Rows from block 3 of a small image classifier, named by matrix and row number. Rows with one number belong to one neuron. Each number is 128 + 32 x the weight over its row's rms, rounded and kept within 0 to 255. All counts start at 0. Numbers have three digits each.
Before each neuron's rows are labels from the 100 images, of 14976, where the neuron reaches its largest size: "colour at peak" is the nearest of a few named colours to the mean colour under the peak. Only what is clearly more common there than usual is listed. The data: Sentinel-2 satellite tiles (TerraMesh). In brackets: how many of the 100.
# gate: MLP gate (model.blocks.3.mlp.gate.weight, 320x160), inputs 0-159
# fc1: MLP up (model.blocks.3.mlp.fc1.weight, 320x160), inputs 0-159
# fc2: MLP down (model.blocks.3.mlp.fc2.weight, 160x320, transposed), outputs 0-159

colour at peak: brown (94)
gate.110:128128186128173128065128128128187128128206128095128159128204128128128128128128175128128128128128128128128078128128081128192128128128128171128128128128128159128128012036160128128128128128079128128171148104128128128216219128128070203061106128128128128128128168128128128128128128171128128128128128088108076128128128128128128128200190128128128128128128043026128128128128128128182128128128128169128063128128128205128170128090128128128128185128128128091128128204128128084128128128128128
fc1.110:128128128128210128128128192128128128128128177128128052128128128128128128128128167128128128128128128128128128128187128128128128128013128128220239167210128128128128128128128128128128128128128047128066128165128128128128128128128128128128128128128085128128128128128128240128128045049128128128128128128198128128128128128128128252128184128128128187128128128128128128214128128128128128163128128128128128128128128128190128128128128128128128128128054128128128128128128128128128128244128128
fc2.110:128128128087128128143128145198056128128128128128128093128128137128128128185128128000128128128128128128128128114168133099128128137128128128128128128014128128209128128110152128128128128128128128128128128128128128168128104008128072128128128160128128128128128170128128128128128183128128128128128182128128173128176128128074103125128068128128128128101128111128053128128030128064128109128128053128128128128128128128128128128128192128128188128128128141128155128019128128128128128245128128

colour at peak: black (77)
gate.18:128128128128128128089128087128128128128128128128128128182128170128203128128128128046128128128201128128128128157128128128128128128041066128128174128128128128128189128128128074128128128128077128070045128128162128128128128128128172128128045128128084128191128194086128128077128128128128128128128168128128169128128059128051128128128128076128128128128128078128128154128042128128087128128128164128128128128128220239190128128128128128128199211128128128128148128128128128128128128224186128
fc1.18:128161128128128128128058176128128203128128214182019128065128128128192128128128038128128128128128085128128128128128082082089128128038128128128128128128087128190128128128128128128179128128128172128059128128128128128128128066092178128196128128128128057128128128128128081128078159128128128128128128128128128128128128128128128195176128128128128128128080157128184128128128128128128096128065128186128080170128128200128068128128192170086128128128128128128128128128066178128128193203128128
fc2.18:128128128128128128073128128125128128128128087182242128128088128154203102128128235128128062091128128128093128128128128128128128128128128128148094084233149128128128128128176128128086051128128128128128128128128128069128128223128128128128128243128078128000128128128128128128128171128128128128128128128128128128128128077205128178128128128128128128128128128168128128128128128058128128128128128128128128148128128128128128128128072128128042145128107128128128143128128128128128128063128088

colour at peak: grey (64)
gate.55:128128128128128128128128128128128240128128128128128128090128128128128128128128045128128128052128202128193128128128128128128128128128128128042128128128236128128128128076128128128128128128128128128128221128128128128128128128128128128128128128128128128128128128128200128128128128128128128128128128128071128192128128128128185128038041128128208128128128128219128128128128128128070057128128128128128128128128128128027128128128128128128128128128128192128246244161128128128128128128128128
fc1.55:194128128128223226128128128128128066128128128128128128128128128128128128128055128128128128128128215128128128128232128128128128128065128128128128128128078128077128128128128128128128128128128128128128128128128185128128128128128128128194128128128128128029128128128086128128128128128128128128128000128128128128213128128128128128128128128128040128128128128221128128229022128128128216128128128128128128128128128128128128075128128207128128128128128128128128128128128128128128128128128080
fc2.55:128128252128128128128128128128128128128128255128128128128128128128128128128128128128128128128128128128128128128128150128208128128128128128128128128128128128098128128128128128159128194128128128128000128128128128128128128128128128161128152128128128128128128128128128128128000128128128128128128128128128128128128128128196128106116078109128128128255128128128128147128255128128128113128128104128128128128128128128128128128128128128128128128128128128128128128128128128128014128128128128

colour at peak: black (81)
gate.210:128128087128128170128128128128194202128128128128128128177128128083128128128128079128128128128128128128128180128128128178055128087060128085128220128128128128128128128128128128128128128128128128071128128128128128128128128082128197128128128216207128128128128128128128128101070128128128128128128079128128128214128128128089128128128170128128052128128128128241128128128128128128182089128240128074128128214128050128128128128128128128128128028128128128128173128128062128128128190128128072
fc1.210:094128128128128128128128128036128128128128128128128128128072151128128128128128128161128042103128128128089223128044128128128128128128128049128128128128128128128128128128128128128128128128128128128128128128128128128128128128048128128128128128145128064128128128201128083128128128128128128128088128093128229128128128128128128164128128128128128128049128128128128053128128128128128128128128205128128061128128048128128047128128128128128128000180128128214128128128128128128128128255060128
fc2.210:128128128154128128128128128080128128128128128128128128094128128128155128059106128229128128128128128128128128128128128128187128128128128128125103128193128128149128083128128128128072128255128128128128128128128128142094128128082128128128128128128128128068128034128128128128000128128128128155128207128128128098128128128128128128128128128128128128191128128128128128128255128217128128128128128128128128128128037128128128128128128128128128128128128128128128096128128000128128128128128128

colour at peak: red (35); orange (26)
gate.300:128128044103128128128128066128128128128086107128165128169177128075153128128128128082061103128128190128128103141192155086076171102090128128140155100097174128181128128128078128101102128087128042128128128094161074092169128128185128113128074068128095180090128108088128148098165128128128108115162128091128154085169149128077128196152165128128128128161088128141056153166089195128099179128128128053128128081102128128077169106081128155210128182110128128128128162128128155149148128090160128
fc1.300:128128128047128128128072128128149088128128128128230096128128128128128163176128174108128128149138187156128113128162128128112163128089128128128218138097128128128179128041128128128053128128146093086076128128143128071196202128201128128066128091068087161128128128081128128051167098128128084162128128128128128101170093128115154149188145128143080128115110070072128128183128128128178167121128156128128096128072128193128128109090068076128128128128181165128128128128128128128187128128128128
fc2.300:140128215128128090147128128088128193128128246116046132107128128128157128051125053187047200128151128128134128128128128113151166148128113128128128128100128128177128138212128095147195188128098128128053128116128128168128128128128135128128149128128095128128105107128128128152004125128128128128128160128128212154189128128128128113128070128128128128128128135128033128128149128157128160128128128128128128128128138128128022128128128128127160126120128128128128128128128061128128128060128152

colour at peak: white (25)
gate.86:211128128128128128128102128128128128128087128128108128128128173191128128208169128013128128128128069128128128128128069082128128202085102128128128128025128128185128128128128128128128154128128128128063173128080128059128128075128066128170128128128128128128194128069128128128128128128128128083128079128128183128128128128186128128128128069083128128128192084154128128128115066044085128128128085128112201185128201128128095128128153128128085128128128128128128128094077128201128128159128128
fc1.86:098128050128128128128128082128128128071128128128128166128128128148235128078110097128128128128128128128128099149128171128096128128000101128128255128169128128183152128128128092089128128128114128098081128128128128128091128128128161062128081128158087167128128085064128128128128128128128128128167173128128103128128098128128128248080128128128102128177128128128128128128084128160128114128128144128128128128058128169128128128128128128128189128128128128128128128128088128128128255185156128
fc2.86:145155128128128044036128128053128044128128224156128128136128128128207128180117128181184217128128128128089183128058128128171047128128143147128128128183128128088128128128128128169078128128056128143128128128128132108206140128129090128076128128128128128144128084128128102128128164197128138128128072128128058128062128128128128132128128128146154128128202128128189128128173128075128128128141174128177128128128087128128060128128128128128120150128128128128115128213128128128176118128128128

colour at peak: pink (67)
gate.297:183080128128109128128128128128128128128055128063128128128195157128059128128201128032128128168128128071128067128153128128128128177214107204023039128057128128128061128128101183128128128128128128128128128128128105128128128128213070128159128128128141128081128128128128128210128156094174128128128128096128128128128177128165128050128128128128128128128128128128128128146116128128128128128128128128128165128128128080128128183128182162128128128128128103128128128081172190188128128043128128
fc1.297:191128216165128189128128156190170128128128128128128128072188128100071128128128149067170174128128069128128076128128028128128128206174128128128128128052128098081128128178128209128090128086128128128114183128128128128128094179128128128128128128128128128088128128128128128128071128128174128157128076153128128128128128087232128082128128128157128128128173128128183179128179077128128128169097128128128128128128128128128128128173189128128055128128128128078128128080128128128128128022128128
fc2.297:128128010128105128128128128128115164151128128128255165128091128128083128060134216128045128124128128128060065128128128128128128145128085128140128135128128128160128128128128128128049128128128128128128128128128103128128128054128174128128128128128128128128128104128128128128128128128128128128128177128128206128187128128128128128128128128128088128151015128128017148128013128128128183128128128128128139128128105128128128115150059128110173128110128112112109135196128128128197128101128128

colour at peak: white (60); pink (36)
gate.262:128128173128076128128128128128165128188128128128128128128128196128081128128193164032128128128128128128128099128128072128084094173128128128128101128128128128070128128055128128185128128128128128128128208063128051128128128128128128209070128128128182128128128128071128128186128128098128128167128128067064128128128128128226128058190128128167128128128128066128128184161082128044128128128128128128128157128128128083128128128128128128178128128092128128128028128082128180128128093057128128
fc1.262:128128128128128012128128128128128128128128128128128128128128128128128128128128128128062128128128128128128128128128128128128128128026128128128193128128128128128198158128128128128128128128128128128128128128181128128128128128046128128128128128208098080128128128128128074042128128186043025128128128128128128128034128128128128128128128128128054128159128128209128076128128077128128128128230128128128128128128128128128085128128128128128184128128128128128128128255128128128128128203045128
fc2.262:128128128118142061174128128128136128128128221090000108144128128146128164128128128128208128140128137128238128128128128128128128128128153128073128128128142128057128128126128128128238128128128128128128058128128128128128128128082128128128128087105128128231128176128128128128108128128128118128128024128128041102128128157128128109128128128128128128035128128128221128128128128128128032128128128128128128101158128128128075128128128087128084128128160128162128128128128128190128128185128152

colour at peak: green (27)
gate.109:176128128128103128090128179067081128128128182128210128128175188150171128128128104128128128128128128128128172128128051128128128128128128107128180128128128128128149128023157128158128128079128128128128180128128128128128196128128128213128128128128128128128128128128128128128184128128102177081128155071159128128121128128128128097128128128069055175128161058128128128128072083128128128184189128099072128155181068184128066128151079128059128128128128128128128197195055067191128128128128128
fc1.109:204128178128128128128128180128128128116128176105128128081128128128102128128128195128128128128128128128128128076128075128128097220128128128128128128128128128128128063128167128128128128128128128128128128202128128128128128128175089196068128128128128157101192128128128068128128128128128128128128128128180128128128173128168128057128128128128128128128194031070084128128175128128128128128128095179128201128093128128128071128128128128128128079128000128128016128128181098128128032128062128
fc2.109:111128150078163128128128128149128202143128056128128128128194111128128128255112128032159025128128128128190128128130173170088164128128142128128128128113128113128163128156128152107200128128128138128114128153128128117128128128128128111128119096128128128128138159128128128128173057032149128096128102128141128103128128168128128151140131128101128128081128187128201128147128128128128142128128128128128128128110166128128128128128128128128105128144128147128128128033128255128077128232128128

colour at peak: white (28); pink (25)
gate.135:128128215128169128128128128178035128128128128128128128128215164128128128128128176128128128128128128163096084190128128186128128128252128128128055128057128128128128128128065203128128073128128128192128128071128128095128128054128128128128128128128128083128128128128128086216198178128128128128128128128128128128128085128207128051128128128128128128128128128128128128171052128128128128196128128128159128128244128128080128128128128196128128128128128128128128128128175128128128128128128128
fc1.135:128128087057128128128128128128128128091128128128128128128185128128128229128128066128128205090128128061128128243128128128128128080128128128128128128128093128202168248165128128128128162202128056128050065128243128128128128128128128128128128051128128060128128128128128128128128031128128128128128128128128128128128128128059128128128128128128128180128128128128128065128128128128128128128128128128128128128128128188128128128128128128128128128128041128128206128128068128128128128128128128
fc2.135:128128246128128128128151128128128079101128255128000091128041128128128095128128128128128128128128128108128128128128115128128128128128149128128128106128108128128128128128128128128128128128128128128128105128128128128128128128228128128128128128128128128172128170128128128128128128128128128128128128128105128128128128089128128128128128128128128104051128128128128128080128128128128128128128128128128128128128128128128085128128128128128128128128128128128168128128128128128000163128128149

colour at peak: orange (46); black (38)
gate.226:128179128128059128128128128128128128178128128128128128214128212061128169128128128162128090128128128128128128176128128095099128088128061210128045128128179128045128128036128189128128128128128128128128151075128074167128128128128150181128083128188193175128094105128173079089174128128158128099128128064086128146128128128092128128095128066128128128128076128128128073128128128128128128128128128128128128128128128128128128128128128128048128128053128128128128178128128128209173128161205082
fc1.226:163212128149128128128128128062128128128180128128090128191128128128207071128128081128178128128128046128128128128128075128128084128128128128166128128162071160128101128128128128128128086128044128166193128128128128164171128194128128128128128128128128128128128128188128175128093128128100128050028128128128128128069052128173098110128128128128065092128198064128128128156128128128079128180128128128128128181128047128128078128128128128070128128128065128091128128128050128128182128128093128
fc2.226:098128057128100128098128174090128068112140091218128128128000128128137128000128128255128125128128035128128179128128128128182033112128128128101128128216128128149128128128128128128060128128128128128245128128128128128128128128081133128128128128128128128128128128128128128128128128128118128146114128128138128128077118128121128128128128128128128138128128128101128128128128128153128128114128161128128128154128085128128236128128138128128153150128128128128128113205124128128128128128128128

colour at peak: pink (52); white (35)
gate.0:128128128128128220128128128128128164128128128128091128128174128070055128128128128128128128084080084128087063128181074128128128186128128246128035128128128128076128128128128128128093128128171081128128128128128128128128128128204075128128128128128128149128128128128128177243081128128200128157128128128128128128128128048128128070128128128128065128052128128128174128128080128128128128128128128128128128201128128021128128128128128128128076128128128128128056128128100174128165128063128128
fc1.0:128128128128128128171128128128128169128128128056081128079189102128128128220224128128128128128128055056189128128128128128128128185128128128128043128015128128128128128128032128128128128128128128128128128128128128128128128128128031128199128128128070128128128233128175128128128128128128179128128102089128162128173128128206128128128128063128128075128128128128128173128128128128128128128128040128128196128128221128128128128128128128185128128128128128128128128128128179128128100128128128
fc2.0:128137128030128190128128112128128145128128128128197090128032116128086128014128128128005128128128128128041128124128128128128207128128111128128128128060128128221128128117128128128063192072216128128133128128128128128128128128128128128128153128128128128128128128128128128128128128128128128128128128157128255128255128128128128128128141128128128128128077124128128128128128128128142128128128128128128128128128128128128128128128067128128146128128128128111128128180128073128128128128128128

colour at peak: red (49)
gate.201:128218128029128166128128128157128086128128128128232061208128128045128128187128196069092128128128182165128078128147128128128188128128128128128181128088181128128161128128128128084062128128128091128099128128128128094173210128198128128087128128128128162128128175107128128128206128128128128128128128128128128128167073128110128153128151128128128150074128128157106128191128128081128128128128159081128128128128128128128128128082085086128128128128128128128128172128128149185203128189189086
fc1.201:128128112076128074128100071128128103128128089128128128173163128074128207128128128128128061128170200128128105195128128128091128128077128128141149128128226194128128128128128128128128128067128096128128128090157070128147128128128128128088128081087128165128128128128071172098189128128128128128128128075155178128128128128128206186128128128128112128128049128128047128128128199156128159128128128085091082053157128128128158128046049143166161164128128128210201128128128128128128128128128128
fc2.201:128128255128128064139128128063098150117128190128128081115128128128128128105127079104055176128128128128158167128128128128176128128136128128157128128128128128157128128148128094128154212128128128128128128128128128162128138128128128128100141128117133128128128128128128175128000109128128128144128193128128213150209128128128128099128026128128123128128128128128081128118134074159128166128128128140128128128128128128128031128128166128128198128128128132128128128128128024128106128072128198

colour at peak: green (29)
gate.232:106200118079128109083040176128142093128128180169193128180128162128146128091128128128128128128128170202062171128128128109128128128128128128128201128128128128128148128007128128128056128128107128128128128116159128088175221128128147128128128128128128128156128101128157105059128128128093128128128143097128128128109077128111128128128128128128078128128128055085128128128108128128194128128177158104075103128128067186128128128128084128081128128077128128128053161202128128128233139128128086
fc1.232:083128069128128098128128128128128128128128091128128128201128128128128128148128128128172083128128128128128143178128216128066128054128147128112128180145128207128160128128109128077166128128111128188179088128128128128056128128090163128168046128201153128166053118128128128128186128074128128090080128077128128128066128128064128104128128128128128128128128183183128069128066177128043128128128156104128090128160128128128128128128128189066155128128128128128207128128087175128128128207162128
fc2.232:128128128128113057128128128057128128128128178159188128128101128128176119029136115222055169128128128128071176138128128128188122128128122145144125137159128128159128126106128084128070175161081128120165128128128128128210142128145105140080152074128132117142138092128128128128106128196128128128128127128128128128175128118128122102128094128128128128141180062128036128116128115191128193128128128128128120128128064128109080120128090128128187106128128139128128128222128003128172114070116170

colour at peak: red (44)
gate.251:128128128091128128128128128175128128128068090128219128184128128052128164192128128077107104128128170150128061148186128128102128128128128175128128097044155128099128128128085193071085128084128066128128128089128128098169144128191128102105079128128128204097084128040128128128190128095170128128128128101128164128172128128114142128128153073128114128128128115151089128194075172128104146128157128073128128128091176095128163128094102128166128157128128128128150173094128128199159128128207066
fc1.251:128196075128163128098128128128128078128156105146184128170128128128165128128128169128128128128162161164105128157128128128128128128033147058181223142128128119191177180066128096128070162128128104082128092128142101064175171128128128128054118113097081128128101128085145128070128094094128098145128128128165169128128128128082152194128158150128053164128128084128067128128073149171128179086128188128107128128067097195128128128128057128128128137128166128153128128128097091128194128128128128
fc2.251:128136233128128085172128128114175170110128255095072128107128128128128128058128039193044241170128128128146128128151128093183152128128128128128128128084128128128128170164128113128171168128128149128114128114128128182128128128170119128098147111123128128128128128128128128128000128128128128145128146128128150153165128126128128080128128128139141128128128128128044128121148138207128144128128128128128128128128128128128063128128120128128166128128128128128128128131133047128140128055128141

colour at peak: red (37)
gate.208:186128128128128128128128087172138103128071098110167128149169128078128150222128198047109128128128163145128049146179128128102128128128128174128128128046158128128128164128061186092095128093162051147128128088128113075164140144191044104100052099128128128090105128075128142128168115128128113155128128103128128102164128128104128168128173084128116128128113128128107160199085166128128174128128128079147128128096178103087174128100098104175128206108128128128128143077128128128142128128174081
fc1.208:128128154178114145174128128128102192146128139128067165062128110128089128128149088128175128128106102081149128084105128128128110128202128180057038116128128149080099128165142144128211106128161152168174128128103145188025045154097128148183128145128162128128102128159099128206095128128164162128128160128087108128128128151166128078128128128128183089128128171128175128091176128100099087159103087128157128128167155065128105154148186170093099128128096128110128098128153128128054128128128128
fc2.208:128124000128128159095128128142086097128128004152213128152128141128128128187128215113197001084128128128111163128095087128086111128128128128128128128180128128128128098089128159128086114119158128128173135152087128088128128128089128128158128133133128128128128128128128128128255128128128128108128086127128114120093128128128128167128115128121128128158128128128219128128109109070128114128128128130128128128128115128128211128128128128128101128128128128128128128128128213128110128199128117

colour at peak: white (48); pink (39)
gate.117:128128062128105128107128128128128128128070128128212128128209128128177128162128128128128128128050175128128128128098128128023128128039128128201243128128197107172128215128128128128080128128128128128029128128128066098128176105095128128185128128128076188128128098085128128128196128128205128087128128128128128128159128128128128182128128128096103128128128159128128158186070128128128128128128128060128128092090128128128128128077128128128128128128128128128128128128128128172128185175128128
fc1.117:128077128180128128082168128128128128128128128164128180128128211128128128198175128128128128128128128161128128128128128041172128128128057094128061128128128128166078128128060128128128087128091064128171177128164128149128128128128062128128046081128166128128128157128210128128128128159094128128128128159128128128128128100128077128128173128128128128128128128149042193164128128128083128103128065128128128128128128128020163128176128096190128211048128085128128128128128128128128188128193128
fc2.117:128128128128128128128128128216101068128118128103163128101128128128075128219092196028128200152128128149128026128226128128128128128119128128128128128000172128128151128019128128128051128128128128128128128128128128128128128128180041128095105128119128128171091128128128128144189201128128128128128128128128128101195128128128128085128157128128139110128128049128128128154128128128128128128128032128128128074128194128128128128128128128136136128128128147128128128128152128128128128128144128

colour at peak: brown (69)
gate.267:128178128063128128128045128128201128128128128185075128128128128092128128128128073128128128128128128186128128128128128055237128128128128128070128128128128045053128128128128128128128128128128128128128192099038128128128128128128128128128201128128128183128128128128201128128161128128128128128128128092085128229128128070128128128128128128128128128128128128069128128128128058057128128128128128128128092187048128128128128128128128128128076128079255128128128128128128128128128200128128128
fc1.267:128072128128100128128128128215128059128128128128128060128128071157128230128128128128185128128128128128128128128128128128128128128181128196080052128128128128128128128053128204128128081066128128128128128128128128128212128175128128128128128128128128179128128219201041128128128174128128205128128128029128128128128128128201128128128128078054128128128128128128180128128128191128128128065128128128043128128128128128128128128128128128128128128128128183128128128128187128179128160128128128
fc2.267:128128128188128128128128128128128128104128128128142128128255128128128128255128128128128018128128128128194128128128128128053128107103128128128128155128152128156106199128087128089140128067128107172128128128128128128072128128128128128128128055128128128128128051128101128147128128128128128128128079128128128128128156128088128206128128148158128128231128128107128128128128190128128128128128128084128165098128128128128143128128128128150128128150089128128079128128102212128128128128128128

colour at peak: grey (60); pink (36)
gate.91:128128128128190181128128128174128065128128066128033128128128128128128128195128172078128128128103082128128128128176128128128071128128128185128128194128128128128111128128128148128128097128128128203128128128128128128128050128159128128128066092128034128128128128128128128128128128128128128128082073128128087128128128128128128128128208128128168128019128180065185128128100128128128128128128128128128128128128212183128204128160128128128128219128128058085128128128088186128128128029128095
fc1.91:128128128128154128128128128214128128128055024128128128199128128128053182222128216128128071128167202128128128128192128128128128128128128128128128128128128128128128128128128128059128128128212059128128128072128128128128128079203128128128128128128128128081128210128128162128221128061128128128128128128128128128128128173128128128128128128128128128128065128128128128172078216098128128128128128063128128128092128128128194150082128128176185128128128128128128128079128128128161066128128128
fc2.91:128128023172128128128128128128128078128128031182128113128000151128102128068128209128144039095128091128128128128128128128173060147128128128128128140128128128158128126132097128128128128128169128128234128128128128098128128073128128117128128128128128128081128176128128128109128085128128150128106142128128125156128128097080128128128128128123128128088128128128113128128128103128105145128139128163127128128128128128128255128128128128128209128128128128128128128128128170128128128128128166

colour at peak: white (80)
gate.212:212128128128128179063052128128128128213128045084128128169128128128063128183128128128128128128128128128128087128128128128128128128210128128128128128128128128128128128128128205128128128128128200046128216128128128128128128045128059226128128128128128128128128128128206128128128128128128128128184128128105128128128128128221128067128128128128128128128128061064128128128128128014128128128176041088128177128128128128128128128128128128128128128128128128128128128128128128128128128128167060
fc1.212:128128027128128060183128128073128128128128128128193185128128128159245048005128128239128128091128128128128128128128128128128186128128128048128215128224128195215128128128128128128128128128128128128128128128128128128128128128128216053128128164128128204162128128128128128128128128128128128128128128128128128128128128128030128128128128128128128128128128128128128128107128128128128128128128128128128095128128128128128128128128128128128128128128128128128128128128128039128128208128128128
fc2.212:115128128094128011128128128128128117128128128128000128128128128147198128177128000128200255128128128128128231128063118121128096128128128128128128128128114128128128128137128078128128128128128128128128128128128128128128128128128128128128128128128035128128128128128128116128128128128128128128128000110128128128128128128128128128146128128128128128066128094128186154092128128128128128128128128145128128142128128128169018128128128128128128128128128128115128128128105128128150128128128128

colour at peak: black (91)
gate.274:128128051128128091081057128128128128128128177128128128128128128128128128128128128198128128128128128128128128128128128128128207128032128128128246128215128128196128064128128128128128128128128128128128128128128128128128128128128128128128128202216128128227128178128128054079128128128128193128128128128128128183128128128128128128068128128128128128128128128128128128128128128128128128128128128128128128128128088250223086128128128128128232128128211088128128128128070128179128128128128128
fc1.274:128168128128128128128175128128128128128128128069128070128128128128128184063077128206128128092082171128128065128128128183128128099045128128180128053128128128128128128128078128077128094128128073128128128058128128128128183128128128043028128080128128128128128128128128128128128083128128108128128128128128089128128095128128128128128178128128087128128128128128128068128128163128128128128128157128128128077128084037128128105074128021128128038128128128128240128128128041128128163128128128
fc2.274:128128128229101128178128128200128128128128128128128149128050128128053128097128128236128128128128128128128084128155128128128128128128121128128107144128128128128128128128128155128128043224128098128231128100128128168055128088043128106128085128128178167181128128128128128128128153128128128128128169128128128158128128118128128077110128128157128128167128188128128128128118174128128066128139093128128128128128128128128255128128128128128209163128128102128128128128113157128128128128139128

colour at peak: orange (25)
gate.96:128128063128128173128128176128128128060128128128128128199128128128087128128128128128184173128128128128128128128128128128128128128128128079072217128128128128128128071128128033128128128128128128128128128128186168128128128128128128128178029128187053128168128184128128128128218128128128182128077128086128128128128050128128128128076195128128128196025128210128128128128128213128128128128128207128128128128128191128128128128128128128128128128128128128180046128073128086128128128128128128
fc1.96:128128128128128128128128128128128077128169128128128128128128128019128128128128128128128219128205128128128057128128128128128128128128128092128128034191128128128128064062128128128128128128128128210128128128176128128128128128088183128128073128128128128128128128128128210128128058032128128128231128128128128128128170128128221128128128128128128128128128128080128128128128128128128128128128128059207128128128203128128128128000128063128128128128128128128128128128206128128128128128128128
fc2.96:128128128128128128128128128128128128128128128128128128128128128128128128128094014128128128128128128128128128128128158128128128158128128128128128128128128128128128128128128128128128128128128128128255128128128128128128128037128128128128081128128128128128128128088128075128128128128128090128128128128128119086128170128128128128128128128128128160128128128128128168090128128128128128128128020128128159128128128128128128128128128128128255128128128128128128128128128128128064128128128128